Rows from block 2 of the text decoder, named by matrix and row number. Each number is 500 + 50 x the weight over its row's rms, rounded and kept within 0 to 999. All counts start at 0. Numbers have three digits each. After the name is the row's rms in percent of the matrix's.
# v: cross-attention value (decoder.blocks.2.cross_attn.v.weight, 240x464), inputs 232-463
v.149 101:437500535500441404500504453593486575577423509500420500500451477509538430500503601546587500462597526522461511500453510462460438451384494523455500464341448500389643516500513451500500452500610549585529515500527451534500448500478571544600427500449500493505429500416494493525500475437497414522510554470433542452443408501527471483503533470431508541500500435575515468500577520500500426500500517506500523560500415500500500481524500491500583514456497526543430489471423486535500500466500507536479500475557500465498477538559521487493495459500500508527529544424472418453500556548482524431528500500520500617508500511430469492522500522532451597500438502567500516488504426416500500500500522510500531511448535500
v.150 098:411555445573500484433392500500500550449412403490500484510556535525500498524566500535500520518500637463374536500607451468503454500582628479500416595592484500500443500583438481416513500456559508500500500487500459500500479506531525563577500500500500473544500500500500557523490535500522542513564500457531532548489525438577500425487500500500593531587507500489547542500458500455503527474526439500463429426554526465552414436500530500489500398500593500500500488566442500408500568586474491512443500500500598500500500474500487588530571465500483483500389587502419457485500525500500500495508488468500531579488500491444500554492500456500500462532500618500540501552531449500512500459339540500500500569508495585
v.151 097:429500580610589420554500408534630410525500537452500500500407500521500558477486479569500463432592610512500525500533500434429451454465500509500500500576407465527500530537500401490500500500529417499469558503464509521521503500427543590500587481531500500500563500500456536392500446450500500446490518564509500500520500464508439414547452500477468443565500500423445500492459479439426403500500514464558534500500598553488520560500500494428459453500473452500478535479458458500460511497500538500484512500500478485511500465346511397476531453489500448480512534472552557500534417485363513500500477449500500478466415558543500500492406500500500500513625500500530449499467465527557503504500510377524511465490542519
v.152 097:547500536580600336441509467530372500523448471500419497486508590455500403537500572570558441557620500494447500500485561564586499551500500500471532579518463556381500605442538439500507533537423451500500549500581500470500463461540500500426503481527500500500564452508575500544486440412564500602488496500434500500419500500500589500449436429500555500500500560494500500497500522511500496500395500529499388565559530462500500600472521539497479477479534538500500620437550500536500511500474514581500556481497560577484466500540500465500500500500576546458503500484471571471479530406594500569446511500500471552421500500500500556531500500500500648535553500569441532476501499472500500500466465491535500500500533500
v.153 107:532500496442593485500500455446500572567500452500440481500500500500595500492440427500557500479515503464499549500391500529500479586458536500432560500500500471500546583411500552409500460446438568417613500500462510385500564577507558500484455486429539500500433471449523500497513543543486500601500500472452495500500500553536500410588576558436500469446458500483533500500498529558500453507502500500500500529512500500500518567526463500495462500499458500557550510454492500500437461500441447486399500486500522500500450500500500519500500500500512396558500505500500448489554500509430540449500484503573508460467500533500500542518500490500493501567500454432561463534500500531567489500525467500500494465579550500
v.154 107:459445490530500500424489500454474497428559500462541523446500448500515561582427447500500473422491500539485507500512630494429537405464454531460297495572522557465500562588462470462500571472425500543591500470399445447500500419492528445471502535423500501441500500500521541500500500500500428437486482455575500572482424500500549609500500564500446500500500540500428483500438500551478500495500467579552500500569500500512471431540494500500533503500567500635581590577459447378500543585500574464545500483540460566613443530500539500461500544543471500458555599500452481479500503551576531500500468500526489483525500500533500490487500470533481500500500443500416472590557587515500500547419532471512506557518500514
v.155 111:445539500506563500526489535492486475525500500551500452589500436500534468500572516506540500500551471407439535500541427508511622500500526500511381454500503500576524500551500494484622500500512441595500460476574500481500500447451521500500428499500361500500454578438523474500471551414518500563444436500528462434500485500500482441523509500500500500511489523536500524468500500505544444538500527452500442457540500539569571500574523451528500498537472560493444500560564401570567452631500464471540517481500505500597501533384510408464444505532574448510500564521420500404500500523500528500509499487509500455500445500500580500529426500473442510551659463475508509452555500559562372500560489500528523500520500520
v.156 092:462448500473500474515473545383441486553532444592500458367544495500410458373448517511500536500443566500457456587500565492461457522500504614389576476442418571500500439432594521500539554500571500500500445500467599409500516500394500569435467535553452533500466613462513531462413500502519484500500500455500500517500456500537483561424500446481500500500500575500500500408460520462617500500467536519611500415547500500492500500500580404386606540500484500436460439410612473500521532500530465438518554539423443514500500467459500533564500546540561500500538526460500593486500552475500500541430500522487436414531500438500589500500500523500491500562500397504514500553502500500500500539574574567494553515415571481
v.157 100:500485500452393451431476535526584500500581429500499500500529500384500500557451527354585497500527472475525644449500543563500422430474594500424510547428485500500551540500514407648500472427606505500424443380615500500442421500484416455585500540465500475500598500569555500459470492436558546511556500472438542500487594446561564500423500500541574500377500472477447500500505486501500520533534491588464552487487441500409503500436469540500456500500500500459517533500500541475500458490477423469500439500502500524494500537449545541500556417500500500521516575548489445500596558513500445393500473466500595439500500500508500424500424500500508639500500527500434500507446561500448500498444450489500475508418529424
v.158 094:425554434500484509527583500578535500500518578535532500539500463641426500484592399477347500500469443435500545644500488500478451490524599500555500500500473500638464304557439500492500417447489423613500523500449458577437465480536458500585487551521500500427500500500500472500500631417532551500500542536464542556500500582506403500485505476503434468500526500500574394500505558500500541500500484440500501500563500457500484435477500500500406431500408441505497500413516562500500544500500448500500500474502500500501455499561487521508483434500500499500459556469500469500532410402464534352450500515500460500433497479540538500538500500468561548488421491554464556519430498478500502500534529481519485515511500565
v.159 104:500558500532500503534574413500561457500569392492520430500534497434500500467659522515516500567458521500500515447485378481500440518526604603500519542481500500625420407479549493450538512450500575500428559398500489564500500578500506500383588532604500500500500500664480500463452541500462452413500546523527500457500500500450500562514492561555633427639509506496500570484574455505541515426542463587442435500544570451468500464514500500500500459500500495540500500500559467500578428431488515426456515480517519500574505553629395427500537533432571500500626500500576500477404511500464531411500512500471511554545524620495530500525538462500493500478500500493551500562479496537453552417500486500500562500548540500
v.160 101:500491500460500485500440442500500500389500487500500500446510436489500417510544500410530550553443604472500432500462527530527435500500471500408525403531422500500500539573500412434512628462537611459500497500567459594549488436472570500500449469422483409548563500500500483500475443500521475546524500444536438561571500500536453557458496546496476500500500589510474500482500500531459456500553561500500386541500493450500500500500516469500510601507500500500571500447410492508500542500530561518366514468515500500459441500500491531500433454541441504494442575483522355500554500571418500500427545512512532500500516500508516541479503459568500461445423452500500534500500544500438670519393500575500460607381556414
v.161 101:500500500515451418500477442514440500386463500500505487546566422568412500500468505525424500429500540500509615500524441508480566524479465500347500558372500464500540460574391554494485556541573413500547560478437470427527500500401514500500561534499530463476563536523532521484419500500500454554555500494475500441448500500409500397600552475500429481500468500418500493500423500466435427462509500421500500495500500461644500478418504500500464500457500500500500500500475500407481538500488445500409478434447500500500581470500551523518526449490464500500500492469500500534500500489411490568442500477494500558500600500487593598495500500500500500500500500553587440500495469494508500461479463431508527441506500500
v.162 091:472500500546500500447510518507425453447580480500460487486500489500517500500502578500455453571500500407500500500495500505538585462469397532500397495389480467500500412500429599500500509500554523535500488475500500604414541421517459563486514500475500500500500490346396518500500583500455411445446495448553500500500482459482529586500500500456572500500500468550482539500500462486500550461463492485500459463485510427500500424500468542500485518421439449500577500524418436500500500502500454563443492536500500463526448547500544453500566500447500524500518561438500500461475392566500500483465500500466534500500558461367500559500458403543549524500492500500532462606500456529500500435461565500545530612409529553
v.163 106:479447383517527510375500412440500556458525553570477500500500467568529553561348466456617539500494500500500500509500500503581492514500391500475500500401569504500500487536495536503500500500484429500500555355500551500515456524389500412538465500641572553462517591500546448442506534554470500514471500500515433531465456472550500579552528500537452413642512558554466446536549459495484468461500463515500492500461500500500500492525579527500500493534500441402574529539556500518506537424523559555500500516465417526500639516500500493566535513463562505429465588500500626537505500401500500464455456500568500500538522549511500548523500443567544500453519509484553463609500575596481579541547479483500538588492465440
v.164 094:561532442500379533500500591500500529500575556481561606500583603505549500469486474383500456500492643500570525581519596500522500547527439412460350495556500500500426511486391480449500449508538482497502500500511515520500485523446404474588500506456428576500500498551531550498525668547476583462500470500603500579470500572522577500500500554477409482431535388500438518425550542469364451460500479470500537561472500509500472536509516526478423500440500423500428573500507540500483500578500500533371563512548500500433466463433500500500546536511409500592500452540555500478553486557500538508480545500522500425426457416487500523469528500500498490478500528489452476408500471529546500448500500455529487500492506500
v.165 098:500489567575449569471575500500622500496500500500471519500500454500416594500722582500476552430460450500500604500500500552500500500474436455445392592500447511510447500587561690500500463553555513521410501517500500500487500500603500527540462467500551500500500500396500466500500497526500500500552500500500472571577468500469500443564436500447430520500491397500488482436544454439553528503494500500507500538477471637536535554547500443501500485550500569448536410496500434500445473530447500521507500441453517500425546471499500500518550466420516511539503500500500610601500500500522541445500471546500520486518454435503493445491586419506556548500673535500481534500500500608500500440421515468521485556544524500
v.166 102:500373579478609406402465461522338500390589500455500451562558544500541522409500482500599559454500579500598409500500586472508679465479523532527500500444585521571500500500377500457549500547489500500594500500644500466547500500500452500500500500375434574531519460500487586474615500571553500551396500559520513535585500500500500500500475500548499522500523554500500437500534526500449500521500487500572416521500533485437500542455455481595500500541498489500500434502500460604440500472500440514532462500500423500474500500500566518500456500500500497500421500462531428474500460568500500500500441500500521414493500528552502500511558500500536554552352500580484455619500513493500465474500574520528513442457460500
v.167 104:503517394474500500578491580500500446438605467514541557500500500500545516500265500516500570500486588550500408598441567594500564500428469500490627522500469468423636438500485353500467596500500583500500500580488483462500551400421455624500483487500500544515500586500493484444488449521556500500515500500508500538567555563500548569486462500447500500522500523575500553500500500564500529555500476500559594500529496500469500500477516493474540544423570500600519536500593500458500500481572472500558485505505492464500500427500566528489548453540467530460500500500500385438495495500509470524489520502565528513516579500543575508475453500500500444524444500431500491500493481486482513480601500500505513526541507500
v.168 095:500561525508500433500418500576583496500509424500500571468492500565459365563627424452395500500529500500500500500500500456500462402476536550453571497500551456546568419555500463461500457462561452523601500500500418396411500500454538497440470463461500589605531515500500500500500500403529573500537500482393502500466581500495500495423500470423633500469570500451520442504422500500500500560475500503573530446446404500497500500459491422541580500491476513524470442500397479542475534500524500505492421523431500500500500579578445557545500536573483580500519412525520424445500545634499551479489450500519568523500500422532500551491602500500522500503574466588500508500448500500487523515500507508500539439459500467
v.169 105:532527660437558553520500575500504458500500500536534562485500479485500556551442548544500532399400500528478500415500537462541500390500500500526498537500500570442570396582482500491530500392500529528434494554507451538500500500405490560412500480500501592500500479532416524402580473582475551500500500617473567500507500424500500467496500459499460454500531500529450493563470494500452504550473415428458562516500500536487500460558521388536556500492500500574453438500516500473616466500522500438478500509447472458374417473483500466494500500500534516556497500538450500442474500578500416541548464463551533419573500464528500468451555541453498500529519500500500500395500462500491528470544470510500459449531488530
v.170 101:664500416475447483500567558516457500481541568428500530599521566465500531470622566500584500557562495500509500422470445456500473500502557500500430557444519500590500462500500500543455506463500442442500500508500522586476540500601456509454500500405500500549457405422500455507500618421500500594398484489551566550453500500511568416500500571529564531546500500473557494500500559543500486500484513500474552553488543530453474537501500537483458552500551500458447500500500456500618500565500500500500483557605500525500482461500533500500483439516462514459555525451500479429516500507516471463500500514525480500463461500547549500488500421496519527500473500472500472559441500500487500463500480487500501625498500500
v.171 099:500438527386480500434526494500576500620557477454407418410455500505500500479500482500500500582450500500426339500500514555455553500635430500500532500490472537631575420398500497466500500442418500453511526448474472383492446613481471472500503436608545570506432498432438477586500482477500545548522411500500500454508500507507500533500500413500536500500450448496485496412500537417516407518486503407500563450529500499403423410555527476500531500552522480500500461500607500555499553453500515457573500470492446500452571582480513500546521598558504500406500500527500573526500577500500578500500500462418500435520530540516457544440544500500500508479447549500439550530572458500459479500500500473399468500454445500
v.172 100:500500537445431370500500500500500629467592500500588638531481380468514514500613494627559444491554500465466563556563586542566500472500500500430532500500500500543458505489458593453508544500461500422521500466494500442500490379632495525426500500484551481500500500432500500542500500565548524500500500500455497462500500500500461500540498453482500512500504458471500447591569531500425574500573500500500653505500619500500538550451469500449641473553428532503496469430572444520560540500474492448411500500508500500440500490596500563501419500500500456482565500500500500472620513500529500457551479526500518564494500500572500512500577519500495556414447428530613442541586500414533534535555483441537526551500507500
v.173 101:500627491436450427514514518500525500578500500500500508517520570412440641596500500500500536500500415413500471500500556463549500590500500467481500550565500428550500500548447500523560432476449535546421547500361420439506500546485369500493514543638411500491545500538546501573429459464467500500456500500524500500536463494528568539500574509500500510595500481412500460478524500542500544469540454495500500533441484500537500476443458500579562522500580500501500610553544500549500467500500476419500461546509500537500468500493475500518527500563520560500523495500481585520478500442500500500478549422500482500540500532498483458500637478472537563500500411500509451507500468547500500473506495500500507522532477527
v.174 101:578554532500437450500500500515483515500500500533563500446415500500437536443506519500573552601564545500514573537517477500471518500500500328621393500497500500500572507611570450495511602498571501588417500500400542455472498500459467592420538481363582503461500484462537500500500500453500500500490578500535437488517497500467464549500500458488505500475573540529497451527500422472473502500512500434500512500528500530523431452577500500500483570463500480500434467449500500410472500534521465440500473443549554420514443468520511500565500430500429569467463500480421500483508530482468486416522500500500548530549451500510500429512475556516512556434424521541453500462516560500427564500587543500496480500393493446
v.175 101:500500487553500497463438515590500471455456485507500500593553403527462439424632451552513385531408490550553478574500483409396450450545482539500569342416493480500501528500545458529500522500418500575500653500500500533500500500465577497496435458490500500564522500492500520539500535500500395500555513511500555500500440500500475500500568545585460500452500556500559554500500485467521394445545500495491610500444500419561500500500549500500521526500406490500462500527500556554499454468476597539495530505443500584483500499532463500533450471500498471487466460500500592391453500500500490493520500447492534500519500425500508569500499500541544500507500488533500477467455467500524455600461500548531514479507500462
v.176 099:452449532451500515416500510535477536500500537500500564570511532483526500449407500500522500500475389500537468500500455407586528555603408500500468500420390542552500517543500501454544469476628411402440443500500450500500500506500474437523418500528396638526549500509485424500579532547597507562500500500500525500500487500494561463509502411500542558445500475553561542488500500532528500477516581500500606466500500481500506385542507459473500567496428500548476500528426475550497500500448489479509554474500500500500500500464458439455468500500474532500486453459447531450500500579470453661500500525500637500470464500500498500500539424510429489526500459500446480429547429485577500469473521500500500500555470509
v.177 106:425430433398500556456565585474582547595505431551402554465527497468500365513456500500487567512500500579545500586575500543506579607548525500471500558414494626469464588519526500524527448500500559400443432500345500426502494544500475563454455491500500500466500500597513541500483500484468460500500500439500500500581564500483453500500562481500572520457500453542432500534442500500500500500546576500448500521522475500494500504569581491475445510580500584518562500556604441511435462577571551532531513521500457452591565500488542509558498589500527500425568404545532626521430500500607538465485500519455439500500500418500509500459477467500450500500536500449433463577500500579475381453500530500531500500500500577
v.178 096:429555500401589500500500321462500512563432541469454483460541577585413462529519408500445498533500463561500536471500500500414508500490500522458500500500559607513500500500475500491490500500507587500500550405657491567480506487383500446500578621500491540514511523500500527497500549500500484563500531506529500500515524488524500403449469514500519605500487500473431500495465477510500470500500516461500549433500500552476510567500524500530489520485581500511520500457500518531531425432497453422394500482513443550463500569452546500481544383536500489500550417500574500500500515500472502433568500500463535459564582500552500500500483411500512416395504620511500449408514449500500448500632500474537503389476513581
v.179 102:579492418500564591484534601474500406374500500543521500465522500614500500500339476524582528592492540500464511487460516541500500454480538500517515483469527524500538602523440428438442467586502591500500553500371580459509500590635500538515468572417516500614500569500560500500518618413583479438423520460466528470500448453481457500500500473500555519517588527464446539418438500502460562500524467574500500504500500539500519548401455500461372418506539500500500500583443500418511527536482521457500477558441544500500500491500500500438500477440534500447500500468471416492400452595427500521443435509563500642432558489432451496500436485500500500520622487500528531560590526452597500551500465565500500464515455500
v.180 104:507544592500450373543500540484398391500500482500544444531539464464438500425463500500514558505525490574528500474500500500613583500500501488418540500528516500531500404406535549541539470448509532473500421527538500500500423594469451521500531432629543435484525513607433454463436575493500500500461560500463500548523500482479558510407500500500528485500501539500484500500603515436515573508500500545536497500500473572431578500547500552484500428545500511558500500398499500409519500390493475500535500529536444513500500500500578500499477459500532470563500433500500433500466500402516512399500500512500436500524426539500500573479498526478495437500449540560449539565501510422435500460436502428586535423574485495
v.181 097:500500418443478534443500500379572500568466435500500638501472500466500541589362517500500475500531500489449507534500500500500542416432500568500410500546447500432500533489598519582492506436500600500500500500500500378526538500544500465500608490462500547445498526405472501411500500588477500482500460514500500535500434500510500582529495447514500455416548555500507587508525423469521584464497468552500562543456500500414515500524515540494500530389522468459505466500443499628500564436457422631439557484518500481503407500419500500438592445500500552500511500500500488501569500537538500439565599504583592628500566520510470500543500500541566500516500483571510541500500486542418608482509469586469500500500425432
v.182 099:536500500500500444593512559583404500493526424500438468473525421511500500551559542440539542500500566434382534500500500426494419451452508500451556519530500430500500500532500526485500500443496500419500546545425500500500500505512552500451456548500461509549509505494487500541469528380559440510500461456537500500500469451516500557392500500484500576499443604416500511488498510500535588464520495500570634527509500500500605500500537500500544524500452409482546500537401506403517544526500571500457454500500500556500439500537500430500507422574617497569504500447500475500433500500500500500434540500460500493500442557500410529536440529500548476556450469500500463516477522500472500562449488500500488478443556500
v.183 097:458500398500629500500500540626473518500500500500500500500500500525503459442500544544586564346539475541500541408588392524500441433500443500407427485365500500451439500560460549527425493536500402434366500500421500500464461520500500486482520500500364443520522549500500474537500502457521500500444477500500500503500531514574460500500500500524487481500495449500478536620551500459541481455500500516477500500500500513454500503547535548580557563530500618500500500500500538569573500453481500505500425480493530535526500451500480500517516516647493523622500396507529535500508500567500496492599462500500554488446528581499545439500500500508456509498544571500500500447500490452474548474500500561504467500500515537
v.184 100:565509500500500509484500501500528486544543475438500502507500418455481453500500488516500455519481500577440500534500423431572614552500522388436500500509500534510479577496450601496521479481483546500562450500468504587516500493402490500506479464444500606500426598598583500442521500500500518557511520500519500435456453500500500552432515452478603445575531596460514499500566499500500552550500538500500516486500500474500500500533500469521583500561500536500546547469523480500528489428527578419500500478456483423437500449500508500542479471521500591525464500429502500500510424500500448500425500500500500487500474451536551500500534469486445500549515500554479506544500561500408586540520500551500523500541535480
v.185 105:541534389512500500500485462500410523539500399433500500464514523500403524577415554437500407456520493517476496421414551500458468500454522500476523564487581500429500500500473500500593500459412500469555514440375500458500458404557395500470585500512558500500500500522492500586458500544480399500435538538540500500516500451533448512562513571455469480486519526538492443440519431500438608525441442526477500453524494500500517545500548500505459534500473548500426502453500500417575447418487462500500447530516460500543537508435550450495583436394445446557480528476506559549474449611500521436486555500519500547414500557440509535455555500447549500481500479503535512500500467500457500377500500452555518496439500558
v.186 095:500554500500500419538521542492456447559461623500455500500500500536429560452577406481500500518545323389483501409461622517523470524534500615599628498500490617632500394515500507500500500500537500471500438463545500500500473481500500500532522586500463404480426553559500500450554466500517521500482514513500532465500500524527495445436500445517500461500447603505500505500457500500500575489536535540532345423496532500408551500544585503500500512535391500409483483500500524463505516556497516561525500533500506524534534421515500551500491458500500538512500610471500486546532453500500495584480539445446462483500500485479548506448536500498500482507497502553594500496448500500453448500500448469565500500472515436
v.187 091:500424500500404424526500500394500487464500494500614500568527389525519581604500521500499682500553404500562500442566433565449597421582546498526500503517494500588402512602500497542559499547522468500369500395500495500522484595500544500450500480500454535500505500571558500414488500494437572500486536457500488561551550500485500372460500478560500540557474500509523528500500517582471500442456500547561549500508457495613500554567463511500414457532511523500500523481500500399500500579464500481575500500464501404485550500495486538500500433580458455500452635501500459500539500500414500546485435430470497523500500500500416519480587423500500500455597583500516468426541462500500494472570500475455500525553546500
v.188 101:500425524500428389575510522547432462461591532500500462500500575500628480448546391505518584500539478500481470575500495565481531500539500490561590500419450449526555422491435500500500520527541500556500500449500527500576500561500500453545585482423500500478509507500577500505500417483480500531608500485430527451442527583531517385593540500500500463415540500500463500531499500469483587491479500567527500500536463528564483534567500500500394500481504430472386395569404500500500447627512500489444500536419498468536552458431509500500505414500472436587391586566467443500500506540402472500540527404500500459500483415500500478469395559500537500500589500489609421438546551482607597555456467496500516599500512500
v.189 106:489561546498500535509466563549568500562500541500563494543500551511399500502500492500526619500536620566500573539546500494451482557472568500399445500460540562493536542500526404579442511521500500541554476586600553513500569500517456571555539505551500537500568565500405500534490411500517500502500553455468547500500569494522500452500500420500638527500453500493551455488500500500553576508500500517529437531528475597458462500476445501473528500527496436539472573414500443448500527434500407438570523436461483558524532488523542534500461520535525532476500491500500495546496551489500532532446500500559512435500500459512553453447543428479500500523500515500561500475472560420429594481500512552495522500437536500
v.190 095:383536585440500470500533500551500500500435587602420433484422500500500414500514566438514500500492412467631475458500518461577438568531507500500500605500500500461500471555533483439481500500572500509440462428460527393500500494473500500500500500431500369500461596500501504545484461492500442500500595435435449528500484500500441534531483545539500454518446449474500561500434572500604415500462526543500500500445505549621500491500483500467576544490525500569500559552557457500529560498466626427497571477531502448500500500545531500500394500503557520427539500512500526511500500500500520478503421500516395500558500565488517388500500500499537493500473568423459494500440556417500511500500449536500554498507481539
v.191 108:493558589500530500542500500562438500500500500528500500500437625543559363500379387512529500445576500500500399500500602573500417456443486500511507474449500500430628500455500485448473534534373500500551500561500569500500553486370562443495435422500421503500516667612509500514500484500518500481425500500504500525500500495439497531470500454458501525626462500463532532537560534500559465535496534441500530500477500500450553500451550556510539513531496448552555619445574499500500500448505500465470459482530494500499442572500487500500500540500574536500524462459499500529511571500556500510498531500536538500495500500458589500534500500514500524537416500465456451578500547404419523548500500477500537440500500547
v.192 099:448500444573500500535587518500415613462508501537500544562444546500500578360500500602500399500425488500500519500471555530596500484500405500455500517490510500488500462500500500500500556472405399567570410542538573500528557500580532576448470497541602554500500500500543413488500445563423538489418500474458454458516474526467500500421418500459552500474500517534424441457522538495582576477464425500500500465500448493500500534467424516500500443560607500449500549500459547507461491483454526472463515500505500591561500584444500508538453476519500446506507420459500500500513530551489442469540445466487500437394500500426469550538519553446543582484500520500500500510484557517433548500528456500479479394500522565
v.193 093:500428568451500441539503405431500495453500500470396500542565500546540446500443558500500538405500510533517521524500500500459500463539459488536500443398500473500571466500518504509416405511387500452500456454538517500500479467500557573500503488500553501400418500500490514500448469500500500500557485500449485470500525472500547522500440500553500471501476500500500500500450500617500482454546472500583566500500411482500500500536478508500473426511473471574470467557431500424500539550487500547500500458500500419414427459500500500500500500430472420559500482490450500500477500575411500429461500500543537500546386417500411411429493523392524482500520583457500522460449516500539500426536500449510500500500500516
v.194 097:403436608538463500524511500390474435466453501500500500542456500566500500562596564549444483500506529426500500481568500639547472373513530596466496542575500500573581431553472555440431567526451515556603500483580570516502470429653500467500500564421500610500507473586550497469490568500500538473518438521488489500465500453493542479434476621491618509500500500580454488500452451500500562505541458569466457518485500483496500514500509500560586571517547498500500477538500491602477544500500436481500449526595498512526449500489543437500493500417500500500608537440500536544601472514500500470626614425454582554500397500500500459504469500497481406500504437500464500532500500500530537484472457577514531418472483482
v.195 093:435500493433500500560555500570500677477569402590474515445500441539494462518458437419471500500575457500550500496500548488547500491447500513418441547500500453546500500450623500480500625615461520500500500500500561500500441436500486545500482500500618522589500550500417462500544565490500452500425514482516500482586554500459500448468526533509507531545500500500518506487536459500464500523474500473500431590484500489500500587502500500485516504526485537500500507448500500516500465529500500592603500500477499544550553526517586500456529500500500482500439547529500554530604582538508500606500500588564561521472545461554559488549500497451495500448669500500548500589428478500516517500469471540540509537467509524
v.196 101:464489434547500479462533451481572554500500500500496500487500500414477500444606500500522500500540434500500500500599531526428472500423530404500505485462545578413500463463500457500500482563500500500480593500505561542491527451627460500445404500302472424500526568500500500451511588591417462537485521502500482500526500500545526500514489500434633500448527545550568483500587471555416447500500544570423500463451603634428500535465500390500520450452552500500444487527531500500453512568530465526450500500514522482532444500500517500526421387500500500474500500497532417449500521500399500500519456493456500612500462541504381500500498409517461523500471509522500495500492561462519500500457452422406488633444500500
v.197 100:440500500537442451452473500384500485499441472500533518615531472500500553602573543579500495481500566500500419459571445500500452481588475634457500526540428544536500477500475544500404564500413549500509499472500460544451519525389488500500500446590500526490572596507500500500535492531562500514424500501537366533458585561450500494484534564534513472500499500444434500606461523465602562430500442463542578462417529457494473558500500500568530451473500500572473566517546578480500488500500557563500549500500500500571500530500419500516500504541565426454648401533556547460519545500509539500500565436500452485517429595534563500488500500485578419500500500474500579566500530500500500500538474476513536408500483500
v.198 093:540476497477454585477519464453426500568428448484500428482435472500500388437551500500458565497500500416474500565500500541445559470438500500455422500640535483576440498445536340424511497466632571454500562535500513448426476542491407460500552476500496500547442447500566487535521459500500530500498500470500500472500500401500512500475500463527487466406493481500500513508529505500500423423568539475557365500611597513528466534500533525524553537506491500487569521500500422565500523488512422444432439463454464575562441500500577510500585547554423565628463573444452460609458475560453541442500500429500455500445569557482500500504451456551531587499544464500505487500410504457504434500571439500436508500482488500
v.199 095:500501497488584413500446500538595500500515521438442515439500468500582500526451467449486500534447471536474478515500520472507535500500500440387387500471598548509500500550474553500544459511500421500500475500403579500488503500500432543554566500504618590522500564453500543425500527456500534452500518469426465500529562500500500524464407500500500509500500527500499500593500554500500463489500582542476460500462453500500451395439453500501500510500493500465543500460484500616540363500506547559500499486500500503500494500423586414536493418425523560500528500533500503489413488598500500535500500500500500547460575500601561503500488503500493500543392478452525457510542416542519500500411508489500526465433494500
v.200 092:500580529500602626532488517531475508578470500602562500500465472371500500500500500500462489504500533488435477493510457543521432571511670500499500500581500500500521514598532502543458500437500500401478500500437501491500477437500477500537500453527456549500588501545482405512500635481500499500500500445500531372478502500500399521476500458500478446500601500521528488511509500500425589500545440500500500499411573467500500492500500522509559603491542468500519500495518517607500479500446500570500500470500460439544500450511500536550430447492608500460524535470572544500500515500552486568500500435500470519431513546500615485493492500503551542543546487500500500500475500500500514518512472500500522466515485465
v.201 093:607432537624500473500498516506500494540586481570588520536453536438583518535482500500668577497500507448483580500500512402592560608500542500448500504500563413500622491559500478651500500518509479443478401500550420551529439459500500442590536500500488500553434462453505500483500509500479532527450455500500451468463500444514590445579521412500445500500480500470500561542455500500369465509566454436500481514534500521491447445490500513528458455500500553589434445559500500500500500500423587383500460572458492490500500535432610563476490517450500500614564546514542517527474424514500500500474500392508500500479453511500524502477434618454474500500542500500452590490455568500441512439500464500467442432441484500
v.202 091:500500500500587426500478439520500615506529524496538500411417548500478542500500500381500611433500500500500500535495448500622419500438450494584612500599516482546565471500500500500500424500441500500549423427500428500448533500547549500500500462385508500500500500500449418431472463500587443500468615558500540555500578500500500473445467500500553564500500523512487582500463393472471500540476540562513382558455560406522491498455501537531500500504449464478500528561467573448519439467500500586500534500500500500500547448516564442546481432500500396471500540482579500386500502564453500500432585510530562555533500474533500572500500457543435489500608547500548535521471500500516537500501439536473500557500513462
v.203 097:494646530518500440500500547445369627591537500486566535542518500394588556500604608500507533500470500500512448500500531516629541390526524488521483512500461500469511447500500525544547500500540366578499459465432500538548515443500528500456459474582500513466427490428536500555500500562465500416562500521518533500500500448496500458492497510500531500579492475498558511500445536580500517500586500469500572511477493500500462524586519499459500500500500500500500511500474462502463490547468513492543500488500500494617500528517458500441440538500473428440482500525551500543474461433480525472500522425517493464500515483500500500454494607453537501510535574494500519512521449500474551486500500510500513409488460595
v.204 097:398436500568500500500500484500394483625459500463500466602605579402410428500571558629621500500508500500458501500463480600449542445590436475567451425490500500533500500583444593646500525497509500544475500595423508500460500452553495517531500483531497563500472443500500500500500504557584547500470536446500508561482500475472543500494500462500445500512548607565500500453500500500464501526500452500500550527500513538542500465449500500520500566501500554483500500500500454509560459500433500500500500466500438500500500540500461531552500635500466546413444552473494500476500500528519438471500416500423455500469557404500463500448500582527551375457425500504491476500487500500500500500500508558500524500500510500
v.205 101:464500529500571518503540484515500500541408568436498518500423476443518500604492575527462548558500501500458631500500559464500500500485548474436500478550537500561386500478541484559561411479500438405513500438500582390563500601581500458500535478508441500483541564500486567473579451500531500464503500503500500500500466471500500500432527442500575500433462500483500484500524479450529478500496524560430500458500500554500491492464503476554462500500491503443518431456450441500441500477425479453491465437533500469500536469593407500562451531619558522525448521408468523476476500634437398445514435500465500487500500440567512458500500500500492533437465559537411500500500500500440500496491460500500500500500474550
v.206 104:407444500547583500421466433477456494415577433533479500500500500413542500551547495538540500513565500519540522588494493500507438672400500433498449500500500526536401461603500449432445500439514437501474491501500612500500500588437397500500504441463539500472461536528500519467515500534500500383453500471536440474425500441500500453562553465500518500500530463500473507500534443561493462559500465500472651549539486500472500411500480464494530500442426447500508519500417493506500500445500565398493500515550500554598500523500452550519498500528500528433473480408470482529449453473529500475523550437531492467549460547447490451500568429517500365406413504478452476536500500395477552516552500500497518517550500539
v.207 100:500463461473370565500500582477500499500536567553576461429449544500489500423415500500500523427418396586546504500596545478482492554500551493473500488550500478463469540520518600411485500500402500488494560535478500533506524452373432500500470495629519594500498500500525500549430500528532552565547500500536546500500495510502483461500507470500500511514457402487500500500511498539442566500500465564480538532570460500500500500500550515529455500460549560483492555466453500437559450531604500500500500500399471538378506500467585421500500482500540417500411500500467544435455500468452495469500469539544500536475500500347574520544500430520466500522582500416474500500500552487522500408521500591507560500500510533
v.208 095:597426500500603500464500339558416500546482462447606500530548456500571506500500500450500500455474542607500476500474551500603495530601500524500448434485500500528460500500500444500536500543404502493511540500383500524500500500596489480500553500431500443500500466500524500559589500498545502500523553513500561498488465500539548589599500536500549415438500488521500531461500537397491500500533528500537574557517486469456586432437556500500500524500594500500526500594453500569528500485500538500426500487549447571500500479500502500517479566500574500500500450429500566421500501500500500584539500555500500500460639387465500483516555500597552583500416532535453537444499500515473503488449539474528484528500459467